A small image denoising autoencoder, trained from scratch: encoder depths [2, 5, 5], decoder norm batchnorm.
Rows from block 2 of the decoder of a small image denoising autoencoder, named by matrix and row number. Rows with one number belong to one channel. Each number is 50 + 15 x the weight over its row's rms, rounded and kept within 0 to 99. All counts start at 0. After the name is the row's rms in percent of the matrix's.
After each channel's rows are labels from the 100 images, of 14976, where the channel reaches its highest value: "place" is the part of the image that holds the peak. Only what is clearly more common there than usual is listed. The data: aerial photos of the United States (SatlasPretrain). In brackets: how many of the 100, against the usual share in percent.
# convs0: first 3x3 conv (decoder.decb.0.0.convs.0.weight, 96x96x3x3, each kernel summed), inputs 0-47
# convs1: second 3x3 conv (decoder.decb.0.0.convs.1.weight, 96x96x3x3, transposed, each kernel summed), outputs 0-47

convs0.40 134:11 42 33 50 45 25 45 48 22 27 50 46 46 47 41 46 51 33 48 48 46 41 56 28 51 42 37 38 29 49 29 33 42 32 42 45 36 31 28 19 50 55 36 50 45 49 54 59
convs1.40 114:62 71 68 59 41 75 60 56 75 55 51 66 57 50 51 50 63 60 56 70 59 80 37 52 45 37 56 49 82 48 60 75 53 67 58 47 84 39 71 54 59 51 57 61 50 60 48 41
place: top right (47 vs 9.8); top left (26 vs 9.8)

convs0.83 086:00 65 64 49 43 17 81 34 69 43 38 55 68 48 60 47 66 64 41 36 73 28 65 54 33 57 63 52 45 66 47 44 63 48 26 39 59 32 41 26 36 44 51 60 58 26 52 24
convs1.83 088:21 45 60 73 56 76 39 65 49 75 63 21 43 47 43 48 44 67 46 70 31 64 34 41 47 61 17 51 54 21 55 33 37 38 56 52 42 50 37 43 29 51 57 43 37 84 73 90
place: centre (35 vs 14.1)

convs0.22 074:04 45 79 69 48 37 52 57 65 55 70 35 44 39 37 31 44 47 52 68 43 55 52 44 25 64 38 40 48 19 33 38 41 39 54 21 52 21 52 33 49 75 54 57 60 55 51 58
convs1.22 084:65 72 56 50 52 40 38 34 48 69 34 67 57 67 40 32 45 56 13 28 57 46 77 80 17 46 60 63 64 50 66 76 62 64 45 80 75 66 68 60 42 52 57 41 42 58 57 25
place: middle right (28 vs 11.7)

convs0.59 161:37 42 53 53 47 17 51 53 44 13 50 51 51 52 45 47 48 35 53 48 44 58 56 59 50 51 57 38 44 51 54 57 47 53 48 60 56 44 44 51 50 55 58 50 51 56 53 60
convs1.59 144:69 60 65 53 43 78 58 70 62 76 52 68 45 60 61 58 42 50 64 68 68 70 30 67 48 30 53 65 77 35 59 61 51 70 56 48 66 56 75 61 76 51 51 46 50 53 47 48
place: top right (55 vs 9.8)

convs0.41 087:00 62 58 66 51 34 59 54 75 43 41 54 62 44 37 45 68 45 52 49 60 22 50 55 45 46 65 41 47 31 31 42 35 29 52 20 58 22 37 38 49 52 51 68 77 30 59 24
convs1.41 093:55 57 66 37 53 74 43 49 50 77 43 45 31 62 50 56 32 59 46 49 50 70 58 47 40 35 29 21 56 46 81 59 44 66 43 91 56 72 68 55 43 51 54 46 37 75 50 89
place: centre (35 vs 14.1)

convs0.17 074:53 22 71 39 75 60 67 68 57 81 55 34 62 40 25 46 29 44 42 25 41 54 04 36 50 42 56 35 39 42 52 34 54 50 10 56 28 35 54 57 38 63 59 38 77 47 45 60
convs1.17 079:38 26 45 68 43 40 57 53 61 62 51 78 55 41 59 64 55 50 56 62 47 36 72 11 51 58 31 35 77 48 34 49 39 28 23 46 47 39 20 00 45 49 49 60 57 53 75 46
place: top right (52 vs 9.8)

convs0.68 092:66 43 53 47 52 44 48 40 48 21 43 47 63 58 39 40 62 71 36 52 34 67 63 38 42 32 22 45 57 53 36 34 55 44 41 64 32 55 61 50 59 48 37 29 52 43 58 72
convs1.68 105:61 61 55 61 56 56 52 47 47 57 47 49 24 29 55 53 41 57 56 50 50 43 43 44 58 41 55 55 76 48 72 78 48 57 54 48 70 57 73 44 45 49 67 62 19 50 39 32
place: bottom right (28 vs 9.8)

convs0.84 093:57 39 31 37 41 89 25 62 28 33 55 42 18 64 56 45 25 17 49 36 26 43 74 53 48 50 45 69 29 41 50 49 51 58 87 63 50 83 37 61 43 49 56 47 68 46 33 40
convs1.84 091:63 55 43 58 79 38 56 48 63 68 58 53 64 32 37 50 65 78 70 89 48 51 41 47 52 50 61 16 67 43 39 46 51 45 32 59 43 33 66 40 50 49 45 59 33 69 78 77
place: centre (33 vs 14.1)

convs0.60 126:21 43 41 47 55 00 46 43 27 22 55 51 47 43 50 47 47 26 50 44 49 34 58 39 45 49 50 45 30 50 33 44 58 37 34 44 43 37 30 31 46 60 38 48 48 47 62 53
convs1.60 104:52 80 70 58 36 76 51 61 65 55 49 64 57 50 49 55 64 60 52 73 73 74 26 67 48 38 59 73 80 41 65 71 46 67 65 36 82 33 58 63 65 48 59 53 43 59 46 43
place: top left (79 vs 9.8)

convs0.3 083:38 52 54 50 46 40 54 63 30 64 39 65 48 48 52 40 60 34 63 20 54 17 60 59 31 57 74 57 32 46 36 44 71 26 39 46 51 88 27 37 41 40 50 55 87 45 54 22
convs1.3 084:31 37 52 34 74 63 38 42 71 45 56 61 61 37 64 58 75 46 48 85 37 63 49 50 43 80 24 28 40 47 44 27 16 52 43 68 39 20 51 57 56 51 52 39 32 75 44 80
place: centre (53 vs 14.1)

convs0.47 113:46 35 57 35 46 17 32 62 56 10 33 31 47 66 54 29 41 30 29 23 49 74 50 50 36 44 49 46 60 55 52 48 48 53 66 40 51 63 59 43 46 36 55 59 35 51 49 42
convs1.47 114:59 63 61 75 43 49 64 62 40 64 64 64 52 54 64 79 64 27 76 82 49 42 50 70 85 63 51 90 64 29 42 52 37 68 75 59 53 36 51 55 37 52 39 36 54 43 49 53
place: bottom right (77 vs 9.8)

convs0.38 089:24 41 11 48 65 91 30 47 73 40 40 44 37 54 48 41 61 37 43 37 13 40 50 60 45 32 36 41 35 28 35 55 45 61 56 52 60 60 44 66 55 52 35 65 82 72 30 45
convs1.38 081:84 66 26 56 46 36 52 69 28 62 46 53 34 34 48 47 43 65 81 80 60 55 24 35 33 35 40 52 69 50 57 31 45 32 42 48 32 52 51 10 35 47 39 53 48 58 81 34
place: centre (43 vs 14.1)

convs0.35 082:00 45 61 58 54 46 54 49 60 61 63 44 50 46 40 31 49 37 47 62 49 38 51 54 19 57 50 47 40 21 28 50 33 48 50 35 58 33 39 57 52 63 56 60 80 41 48 57
convs1.35 098:74 65 57 49 68 51 33 41 55 52 39 49 58 53 41 30 63 70 13 37 45 51 74 53 26 44 34 44 59 59 75 55 55 54 42 79 57 57 81 50 38 49 43 39 28 84 54 54
place: middle right (41 vs 11.7)

convs0.53 134:60 43 31 41 92 55 64 40 52 52 29 59 57 60 52 59 53 54 47 38 33 36 53 42 52 34 32 48 34 69 57 43 83 33 66 75 34 53 49 37 32 20 31 45 62 47 54 47
convs1.53 117:49 71 57 48 53 52 38 46 59 43 41 52 45 35 34 25 44 61 34 41 51 56 49 48 33 42 56 57 80 42 64 83 46 66 42 45 85 58 57 45 26 54 79 53 37 50 30 25
place: bottom centre (31 vs 11.7)

convs0.10 078:67 46 39 57 60 54 49 59 52 66 59 56 65 64 34 36 71 61 29 60 19 27 43 46 34 44 66 34 52 32 59 51 64 47 48 69 38 57 66 62 21 52 47 29 30 56 38 69
convs1.10 090:64 53 39 30 51 21 42 33 23 40 44 35 47 28 53 58 53 62 33 36 50 20 59 57 63 60 52 50 44 65 65 51 46 51 29 33 54 69 56 51 33 51 46 53 27 36 38 16
place: bottom right (25 vs 9.8)

convs0.15 088:69 42 50 55 41 56 33 39 37 13 37 75 39 64 51 42 24 12 37 50 47 28 69 54 50 45 72 27 29 32 63 56 46 31 27 62 38 73 64 57 73 42 50 41 63 28 33 51
convs1.15 088:61 62 71 38 56 53 47 70 72 43 56 33 70 45 44 51 64 61 51 54 41 54 37 56 44 52 18 63 60 53 55 29 36 69 45 53 44 37 42 37 27 48 49 44 39 57 57 63
place: top centre (35 vs 11.7)

convs0.27 078:55 16 62 33 37 68 64 31 34 48 49 68 56 56 54 39 49 55 45 50 82 48 41 37 51 25 65 57 20 89 56 58 67 60 13 54 43 40 41 81 79 42 52 32 70 30 43 40
convs1.27 095:56 44 66 60 50 39 45 75 78 34 54 44 49 44 45 43 60 64 55 52 15 45 53 23 55 55 16 40 63 40 48 36 30 44 57 42 49 40 38 11 28 47 44 49 40 61 62 68
place: top right (33 vs 9.8)

convs0.92 077:50 45 33 46 26 72 43 65 43 80 61 09 41 48 55 47 62 81 30 31 31 49 04 66 46 35 78 40 60 41 20 57 43 66 58 46 53 41 23 46 07 51 75 50 60 57 34 70
convs1.92 084:38 43 53 52 53 25 53 28 85 22 46 72 78 41 52 55 56 46 57 58 25 41 45 19 46 47 56 43 45 46 27 43 32 45 47 25 38 31 32 24 24 48 43 45 60 34 66 56
place: bottom right (28 vs 9.8)

convs0.69 127:47 35 50 51 73 54 63 55 50 36 39 53 52 70 47 47 52 63 32 43 48 61 41 56 46 35 11 58 38 71 45 46 71 39 58 60 38 39 56 50 50 40 31 38 63 30 62 63
convs1.69 110:74 65 57 55 62 46 40 48 54 61 48 51 35 36 49 53 44 65 43 43 70 42 45 49 42 40 59 67 84 42 59 88 42 65 39 50 80 46 64 38 30 51 70 46 36 62 51 22
place: bottom right (37 vs 9.8)

convs0.9 110:61 38 74 62 21 70 66 80 61 57 71 41 46 57 62 61 47 56 58 62 42 64 42 77 57 57 60 53 56 63 48 77 41 79 44 43 81 62 59 77 34 68 83 59 73 57 48 78
convs1.9 083:59 58 36 44 59 28 52 25 59 49 30 63 47 45 49 53 49 40 65 62 57 16 45 36 42 46 66 49 76 34 51 49 51 51 57 58 67 27 40 30 27 36 58 44 41 46 55 27
place: bottom left (30 vs 9.8)

convs0.94 133:19 43 41 48 45 09 41 45 30 13 59 40 49 49 47 47 46 24 48 46 41 37 60 38 52 52 43 44 37 48 34 41 50 40 49 51 46 47 35 33 44 63 40 42 50 44 45 52
convs1.94 112:59 79 76 58 41 75 59 64 62 55 48 58 53 55 46 52 66 68 50 64 60 70 30 67 45 33 47 69 87 48 66 77 53 67 76 44 83 39 68 65 58 49 58 56 38 67 53 45
place: bottom right (49 vs 9.8); bottom centre (30 vs 11.7)

convs0.95 133:11 41 32 50 51 29 45 46 24 28 48 45 48 49 43 46 49 34 49 47 49 45 51 27 51 39 35 36 28 49 28 30 44 28 43 49 33 29 29 19 51 55 34 49 46 49 55 59
convs1.95 111:64 68 67 59 40 73 60 54 76 56 50 67 55 47 50 48 61 59 58 69 57 82 40 49 46 39 55 44 84 47 58 75 51 66 57 45 84 39 72 53 58 50 56 63 50 59 48 37
place: top right (55 vs 9.8); top left (30 vs 9.8)

convs0.51 122:60 52 59 38 50 53 41 58 56 21 22 44 42 70 37 35 58 59 14 13 65 59 39 44 40 37 36 55 56 74 55 45 57 50 59 41 45 62 53 37 61 29 57 61 33 47 38 53
convs1.51 109:73 55 52 76 63 52 50 45 44 76 65 63 42 52 72 75 66 30 76 76 50 22 53 42 75 63 47 78 64 25 51 63 42 63 58 66 58 28 60 34 32 50 41 27 37 59 60 67
place: bottom left (35 vs 9.8)

convs0.33 089:33 45 71 57 81 68 24 49 31 60 41 39 45 49 54 47 49 00 61 33 48 28 59 61 52 58 67 29 30 27 43 46 62 27 55 47 46 61 39 48 58 39 55 47 69 56 56 39
convs1.33 097:30 75 44 27 52 53 46 50 71 27 51 73 81 50 53 42 55 41 44 89 69 69 43 68 44 56 61 55 41 42 52 21 54 63 56 57 36 34 48 39 44 50 36 37 63 45 28 59
place: centre (56 vs 14.1)

convs0.39 087:60 32 45 51 89 31 76 41 58 39 44 61 61 49 41 53 66 39 69 42 47 43 33 55 43 41 57 30 39 66 68 35 72 56 62 59 33 14 45 43 63 40 25 43 41 52 77 51
convs1.39 098:44 72 47 47 31 57 47 45 48 48 38 64 50 66 38 35 32 72 13 38 75 48 54 56 40 49 72 53 58 63 58 69 56 61 33 69 66 60 53 53 43 51 68 54 68 41 31 30
place: top left (27 vs 9.8)

convs0.31 135:50 50 64 44 57 34 45 52 53 18 32 52 49 67 48 38 48 47 31 28 54 59 42 58 38 42 58 49 60 66 58 53 60 54 60 45 56 52 54 50 56 37 57 63 42 60 54 56
convs1.31 123:66 52 51 70 50 59 57 60 49 75 60 67 50 50 71 77 56 21 79 79 66 36 45 63 76 56 66 79 61 19 40 54 39 67 54 53 51 36 56 50 52 49 45 22 53 44 60 60
place: bottom left (43 vs 9.8)

convs0.5 125:37 43 59 41 61 06 45 57 41 17 40 54 50 51 51 37 46 35 37 29 50 57 47 55 36 42 61 49 46 49 49 54 61 51 46 45 53 44 52 47 51 44 54 53 42 55 66 53
convs1.5 097:55 75 57 67 40 68 45 58 56 64 55 66 55 57 59 67 61 30 68 83 74 56 44 73 69 57 66 84 67 13 54 56 36 71 52 49 65 37 49 51 54 50 52 25 52 42 44 40
place: top left (49 vs 9.8)

convs0.6 106:37 34 66 23 47 58 12 50 36 54 58 14 59 53 50 43 20 27 47 51 47 65 43 58 41 68 48 32 44 22 57 48 37 53 37 43 67 49 47 54 34 59 63 41 44 43 60 58
convs1.6 131:48 31 55 80 17 43 76 57 38 50 58 72 49 53 61 64 61 34 64 76 33 49 76 35 64 60 53 44 41 66 36 49 54 41 71 47 35 58 65 47 66 47 40 59 58 45 33 59
place: bottom right (30 vs 9.8)

convs0.7 094:59 37 24 60 69 68 52 52 45 73 59 50 68 72 41 33 71 59 33 54 17 13 58 42 38 41 70 26 48 40 66 47 61 42 47 66 36 61 52 52 19 53 49 47 36 53 32 76
convs1.7 102:72 51 44 18 54 22 42 39 29 33 44 36 48 19 53 50 45 69 33 36 56 25 45 68 59 52 46 51 48 61 52 53 46 57 31 29 56 58 66 60 38 50 45 44 29 41 45 18
place: bottom centre (28 vs 11.7)

convs0.55 115:63 37 50 19 66 62 17 61 56 69 56 36 42 41 49 42 34 51 36 50 38 65 47 52 27 60 40 26 49 26 53 52 24 54 34 46 65 47 73 50 35 68 53 38 25 55 58 65
convs1.55 117:42 33 41 65 11 40 66 51 35 57 58 61 45 58 54 73 72 32 61 62 39 33 59 46 64 60 62 61 28 68 37 37 69 34 65 52 29 60 36 54 63 49 34 52 65 32 32 36
place: centre (33 vs 14.1)

convs0.63 105:54 56 77 35 62 77 43 82 58 58 53 35 54 57 38 41 50 72 40 40 45 56 32 67 34 47 39 67 52 40 59 65 46 51 45 56 65 58 66 80 84 53 49 45 42 57 48 62
convs1.63 082:53 34 14 49 52 30 59 26 38 46 42 47 41 59 69 56 63 40 50 39 43 18 40 29 39 35 48 36 48 80 50 31 69 25 41 54 27 42 30 27 41 55 29 64 70 47 36 34
place: centre (37 vs 14.1)

convs0.12 108:51 56 81 41 61 75 48 83 60 55 58 42 53 58 48 49 47 71 44 53 49 60 42 63 43 55 40 65 48 52 68 66 50 53 44 59 66 54 67 77 85 61 51 53 44 54 45 67
convs1.12 079:51 34 15 61 46 32 62 26 35 47 37 51 40 65 63 57 69 41 51 48 45 16 37 30 43 40 46 38 46 72 42 33 69 30 40 55 30 38 31 31 39 53 32 61 69 40 36 34
place: top right (27 vs 9.8)

convs0.82 149:39 50 49 49 46 09 47 44 51 20 56 44 50 50 50 49 47 31 52 45 31 52 57 56 51 55 49 45 54 50 47 55 50 56 57 61 60 54 47 48 35 62 54 42 53 53 46 50
convs1.82 133:57 69 75 57 39 80 60 76 59 59 48 56 48 60 45 55 54 64 52 62 67 71 29 73 47 27 49 81 82 41 60 66 52 63 80 42 71 49 70 68 61 50 55 50 43 57 53 46
place: bottom right (63 vs 9.8)

convs0.57 101:30 53 52 32 27 38 29 43 74 23 41 28 50 67 46 40 46 55 30 35 62 62 75 49 54 58 32 49 57 48 60 44 39 56 42 57 55 74 37 30 40 41 53 34 42 41 36 35
convs1.57 106:64 42 69 66 55 52 72 57 23 55 62 39 37 39 69 71 62 50 75 63 38 34 22 54 77 65 50 79 55 39 35 59 40 49 82 35 47 17 65 61 36 50 44 58 42 63 56 65
place: bottom right (58 vs 9.8)

convs0.64 118:49 20 50 27 69 54 33 51 70 79 38 37 59 51 52 37 25 42 46 30 32 45 29 40 29 57 54 05 31 44 38 34 37 34 48 41 46 58 41 36 41 38 49 51 44 36 67 57
convs1.64 120:32 29 37 70 24 40 64 41 29 57 55 75 56 30 57 63 65 17 80 94 45 54 68 52 61 80 58 40 42 35 31 47 52 50 55 31 46 33 59 55 84 50 55 57 73 37 48 36
place: middle right (31 vs 11.7)

convs0.87 067:39 53 43 45 28 69 54 49 31 75 54 16 51 52 66 43 59 80 39 38 41 51 04 72 59 39 67 46 69 56 27 63 53 68 69 41 55 29 20 50 19 42 68 51 64 42 26 60
convs1.87 082:34 47 53 54 54 35 52 29 86 25 45 71 82 44 50 53 60 51 50 57 40 47 50 15 46 42 61 39 45 52 27 45 41 46 44 32 38 32 31 17 36 49 42 44 62 37 67 66
place: bottom right (28 vs 9.8)

convs0.13 099:33 47 59 45 63 00 45 44 40 39 48 52 53 35 64 41 44 16 48 34 42 55 49 53 33 49 60 49 47 47 41 55 66 48 40 25 54 44 43 44 37 49 52 58 42 51 75 47
convs1.13 110:34 65 53 66 14 64 43 60 46 54 54 68 56 59 51 70 52 25 59 83 81 63 37 81 66 54 69 88 47 33 48 39 46 58 60 35 51 44 15 52 69 50 53 39 56 39 37 42
place: top left (71 vs 9.8); bottom left (27 vs 9.8)

convs0.62 073:41 31 61 68 51 36 54 59 67 60 67 41 48 62 30 16 36 44 39 82 35 62 37 46 20 63 33 28 52 28 30 49 43 51 38 25 48 31 54 53 42 68 54 50 62 40 60 68
convs1.62 093:68 67 48 47 54 39 37 36 42 61 42 61 52 48 46 34 56 62 09 20 66 31 96 76 24 53 56 74 63 63 80 54 51 63 48 73 63 72 65 55 38 50 51 39 38 57 52 15
place: middle right (34 vs 11.7)

convs0.66 109:28 36 34 56 47 18 65 55 61 37 37 49 50 50 41 45 64 68 29 39 49 53 49 48 50 40 54 32 53 65 31 53 41 42 45 36 43 44 51 51 65 52 29 59 59 66 34 39
convs1.66 099:73 43 32 48 68 48 48 51 57 83 55 50 59 46 52 38 46 46 74 72 46 41 13 63 39 39 51 62 51 30 26 47 52 57 48 59 53 22 69 43 48 50 46 32 51 51 84 41
place: top right (29 vs 9.8)

convs0.81 097:45 19 31 69 19 52 72 55 32 66 41 56 70 72 65 31 68 53 37 41 27 48 57 55 33 34 72 18 46 67 22 50 37 42 65 26 45 47 39 44 60 35 56 52 57 40 33 61
convs1.81 089:71 64 61 50 86 52 38 69 69 45 60 51 66 46 47 37 60 49 64 88 68 49 27 56 64 46 34 49 38 32 67 25 63 62 38 63 37 30 59 43 54 52 27 44 42 68 58 61
place: top right (43 vs 9.8)

convs0.11 075:39 57 41 53 37 79 57 53 32 73 45 25 45 49 60 42 69 76 48 26 38 50 01 69 48 27 59 44 73 54 17 58 42 63 74 44 54 37 20 44 23 37 69 65 63 53 31 67
convs1.11 089:43 44 52 53 53 27 54 28 82 21 48 78 78 40 56 59 63 43 55 61 30 47 43 23 48 46 55 37 44 53 20 45 42 50 51 31 39 34 36 23 43 51 40 46 71 40 62 60
place: bottom right (32 vs 9.8)