From a checkpoint of a small image denoising autoencoder.
Model: 64-pixel images, encoder depths [2, 5, 5].
Rows from block 0 of the decoder of a small image denoising autoencoder, named by matrix and row number. Rows with one number belong to one channel. Each number is 500 + 40 x the weight over its row's rms, rounded and kept within 0 to 999. All counts start at 0. Numbers have three digits each.
Before each channel's rows are labels from the 100 images, of 14976, where the channel reaches its highest value: "colour at peak" is the nearest of a few named colours to the mean colour under the peak; "top examples" is what is common among them. Only what is clearly more common there than usual is listed. The data: aerial photos of the United States (SatlasPretrain).
# convs0: first 3x3 conv (decoder.mid.0.convs.0.weight, 192x192x3x3, each kernel summed), inputs 48-95
# convs1: second 3x3 conv (decoder.mid.0.convs.1.weight, 192x192x3x3, transposed, each kernel summed), outputs 48-95

colour at peak: white; pink
top examples: building
convs0.132:506508454527489481523532504443525466452505455473495449514475457506517432478462568489513522445475501544506511438524507459529484487515528531406502
convs1.132:503478573490497509489486510450480426517531481523485507484464472493477468490521526487523516486484467554531482389514509549527533524559462468485505

colour at peak: pink
top examples: building
convs0.78:544523497500448482525508545425513478507513499532517510412491453500520476480475563494541496492511523475540446453531426403516449476486497528401393
convs1.78:391440474546537517482436452438417534465479475481509492499549498499501479436470472478497473505475513447464459439487510518508539479537476474471531

colour at peak: grey
top examples: building
convs0.180:542552455548422534532534563488549533525531506542550535501496519412529524477407508403518514413505551498524458513480455504444499493529548426496494
convs1.180:488518412509514502499510446457466479548505475467475493487496438492505471455510416475510473498510476473426498502486484396514515539465444383431519

colour at peak: grey
top examples: building
convs0.10:484509430468444479327501509487497462494497521532509511518523508468460502529452399436491485434507517507492437490463523507465500512461455452477505
convs1.10:499405480442463497492477504507491544515523496526492513504509457496482453519563465496492495524483486480508524453460579519514505406451444530514517

colour at peak: brown
top examples: building
convs0.174:486527433448579546385528546552505444529524532596559571502499534442492518544444449426492490440533530597471499441458508562459516589434429478509486
convs1.174:520501450567559500519488510495447489524502525437497465472532491488472498531502413472512446556466499530478512484537538368509499493472454490460569

colour at peak: white; pink
top examples: building
convs0.124:484592547521514511511482588505492489473567492449488446544487522544570562496535509540583540539486488529594523483493467508507519496520525495512535
convs1.124:484515478511525397463487551462517488545610509510467545466478475378507477505501510387476513564509467498501524504502498504518471499493506503512548

colour at peak: pink
top examples: building
convs0.42:492487521479579529608472493449476553498482455484480475481490467514506476478535589502539544498483472512591440458462492469456497536478486480471460
convs1.42:578529477525523508568525567538490560449542535500491548498483488497515522484558430491515541524467501534417532545502496545477496472495446543491500

colour at peak: brown
top examples: building
convs0.18:479395493505521512499500370516508517498411499504495508492500499472408425512500506493488447497494493517478499517479504506499473512503501506502486
convs1.18:493485471496524580410503544544434473478568484481517498504508525588499531492486473580517415515488492542468483438538477466515526495552484459503534

colour at peak: pink
top examples: building
convs0.104:563519536530506520557488539454511508472485542500551497517514471510502478516514560510603555516552556488621415431530441466533463510525536520443508
convs1.104:471476491515491477574492546521526526469528518479503554400506533463551453513493481446445583526519463489463433557480482515468540473527494472480498

colour at peak: brown
top examples: building
convs0.130:523508490488434424369529526473510464522495512576522562505496460524481486498451434507506492502507524467494467467492489487491512491487478489520505
convs1.130:453457472516536501527523527444462473472468404560510527478507425492524455491471553479457496557499518465473522505431488392504489490578509469458534

colour at peak: pink; white
top examples: building
convs0.68:460535540506475500482457542495476498461531452431448432550482495562519506480545472542589504534437459484558515510479462481522546469511506502521545
convs1.68:475576463444489415517529485504502449459502511514513506485526507405451508485504528412482498515470498562446524525540512506525520498480477562534515

colour at peak: pink
top examples: building
convs0.86:500525481429461490491473490493438467486503492502527494454460482517490441513481547514482419496526510551482533462482517428478494492420433480427458
convs1.86:529523507536552503503449458477555421462488472570529579512419545496513437443523558497504581512496522468533503520565537539557503602508565600432519

colour at peak: pink; white
top examples: building
convs0.76:520499479503499528517490485504480466485515483473479464491444517498495562566456495494510448461492494518496610526530451471505612577495494487571499
convs1.76:459570552455484504540551515508487493499567472486460604413479499500484538523562572497521513546533473484487510487545489523468487493518502506445521

colour at peak: pink; white
top examples: building
convs0.36:504474479509464481494481516481496452453478485478478440527490443500509411536479548491545569485485493519525396462498495500510412526508499509485526
convs1.36:503492559482512495520526538509487463561516442487464502475478464491519442535602532479530509519545472547508536453546503529520513475569474497524463

colour at peak: brown
top examples: building
convs0.24:473406487502524518509495383530501521497419502497499500489494511473419436524496511492483446494494494529471513515472497522487489534501503489508487
convs1.24:486553447535538577474499521512454473479527498507522493521552581577509511458483469572498500512518530513437501487546482465557563527564512466504539

colour at peak: black
top examples: building
convs0.55:495519525503491481502531508504525514470493486541511517471439499540506499375530470550501488538511502461514405529462500529503403382494494522489469
convs1.55:612512559508489478513537519551464564508473457469534537538618528485513487485544438483491463496509493525527550499544451549490546525515478509547478

colour at peak: pink; white
top examples: building
convs0.162:496494461516477515496522499443519464440480451471473453522489446520484405483453572500513522470465491535508495444522496444541475485503505534415513
convs1.162:525471594489504499503498549502478460537543496495499517498433468496463478532559553490541533520467466524536513415529520491532526524552450478482505

colour at peak: white
top examples: building
convs0.181:491587541522510500502487605509497492478574499465490466535494516547585558493527499536574544533489498506575501488497483515517506486518520508500528
convs1.181:518488492510511392476493538497515510545583505504479514479491473374521506506505490372494504561504458489496494507500524496500477477472503511512557

colour at peak: brown
top examples: building
convs0.84:472397495503532510511495376511501516504422507497507496488491488475420430523501513494488451499500497532479510502478493503497497530503504501504488
convs1.84:503536443512510568434503522547460471495545491498520495503527549576494568472495460563535398516468502529453419455515482494493534536548474437485533

colour at peak: brown
top examples: building
convs0.91:499488494439440451396482504506472381541491511557521559511511465508490503483430431497503468490524495454475463418496539532462512488436440463499518
convs1.91:573532484503491504477537477531468521500530489422492539468491427497517542487546339482493457475481462498452504497531442409465517481448415489474493

colour at peak: grey
top examples: building
convs0.184:514523547524483486566520513459523555472520497512504504477442542548520502506546509546516473534493500509497548552497440478520509527532526538476468
convs1.184:516509492576581508443492460450482488539517489511510487520465488501471480499478480497455449505481464512558578424508456511511478475515449471566543

colour at peak: pink; white
top examples: building
convs0.150:511441501481448497408439476522446553463458475459464442476493504550433458483513505525553403501460501461487506567490476474477552428483462464487470
convs1.150:524522501519577489567528573517563546448575495534482545480466487487493525486552450487544568567514461454522458536489477471507469529551472498485547

colour at peak: pink
top examples: building
convs0.123:478517450500442446426502514430501442491516492502497488508468454467490477494470436438502498443493498469510446445475484423482519489498490485486505
convs1.123:528492405440489496540501515554527513482515512463506540510497517490463520469505508504473532490495513504479518552500558527517545424486382540519516

colour at peak: brown
top examples: building
convs0.72:523506496517454432487532518460523513496509515547533535465483506516519471441507460512506496505531521442508394486500507455499407434511515513465453
convs1.72:519571468498516494506543512485449472549452390564457536487524500488520466507518526488513465513498512512428519495475461467483487534510521476410470

colour at peak: pink; white
top examples: building
convs0.62:477587556521522511516476580502483475468557491443485444546483515540565559501537509538587538536481478534597520471491461500499520505523530489513537
convs1.62:480478457508526396480501537465514482545612505503483555465470470384514474509494501379458519547506464502489553503500479504534482501506508493520528

colour at peak: grey
top examples: building
convs0.115:483496485495432461472506498437496452522511505549537540471472447499496490440445438484504493474527523462519447442455499469475445449482492467492463
convs1.115:507553433460469501480516486407493472500521490540471505483466490496499483459491484492548462478490510515446484494544491442489466602462465526414499

colour at peak: pink
top examples: building
convs0.164:418496509471501521510442498507448456411501394432393439489469496521505473458493521518499488506409382514506489475432503488466488477483477461486490
convs1.164:528510494476472443502503418561453464451420498513527485532510527441487550517502459458530509476503526562496465474512437506498530486508520479497476

colour at peak: pink; white
top examples: building
convs0.89:471550529505483505477468567507478511467548477438468436547476507547537521498542471535579516526460477488565517524485470494528542479513509507516549
convs1.89:496544509473495396499517537542495481483541516497506519486488507385461516496522523392500492557480473544476509527538549497518496475477490557539559

colour at peak: pink; white
top examples: building
convs0.21:485569533511497500496476605506484496480572493463487456524494508551577537484524495533567556534483498496564468492487485510517497464513511509494522
convs1.21:518496517489474389478508522517497518530540504513492480450505487369524501510503500376500491546492472501500447514482532491488488482456507495516560

colour at peak: white; pink
top examples: building
convs0.127:485585539516499501510484605510491482479578489460479464527495508549586547479520504535562553532486488504563484479489482515516502473519518508492524
convs1.127:519478507498486384456496522509498518548552516516492488465499485370516517509506500375513497540492467497517461499495534504491477477466513475506554

colour at peak: black
top examples: building
convs0.114:525510484492487473444547527529526480496492512592537563443466492509501495430488451503504494497530530471506408491486493519495471434486476509514442
convs1.114:513478593533510493549569546530495494504498432471520559489570497486475478518482499473479496543537486490491479532491423480506558545590484495531498

colour at peak: pink
top examples: building
convs0.102:516517450481416419413490525431474461511514515540533533516507429463488518501446469454515498453515528459519491451484477444476517509476493474489522
convs1.102:585450421506524508489529491496504479509477434527511442549507509500482447495466413489504482510458531613463477490507505446523516597503483526476488

colour at peak: pink; white
top examples: building
convs0.59:516535554526521497524477561478497485471523523455512454543505484526540497483529525529611582530523523497628399449503454488513483489529535497490530
convs1.59:468478509507486440572521563493554507516545526452519515383509509428534460529467506416446583521518485480463441585510489477471529491517495502483493

colour at peak: grey
top examples: building
convs0.107:502506507529508435471498530456486525459510511543515504502462503500500490504554474551512429524513526503504515490473500425507481510532528507464492
convs1.107:457474450532539504502533467491527476439491480560515462458471464497512468496476534488507509529503519460487496507476518462510415564529572514460480

colour at peak: pink; white
top examples: building
convs0.148:514484487510505532535479470510481459486492473465468454497444507497472548530463473488520441478484480518510609518521447469511599543511502492564506
convs1.148:471584535433480499557558532524503486498580479490454591451486504494513533522578555492549540544540475536483515518557513516481486513529486518460529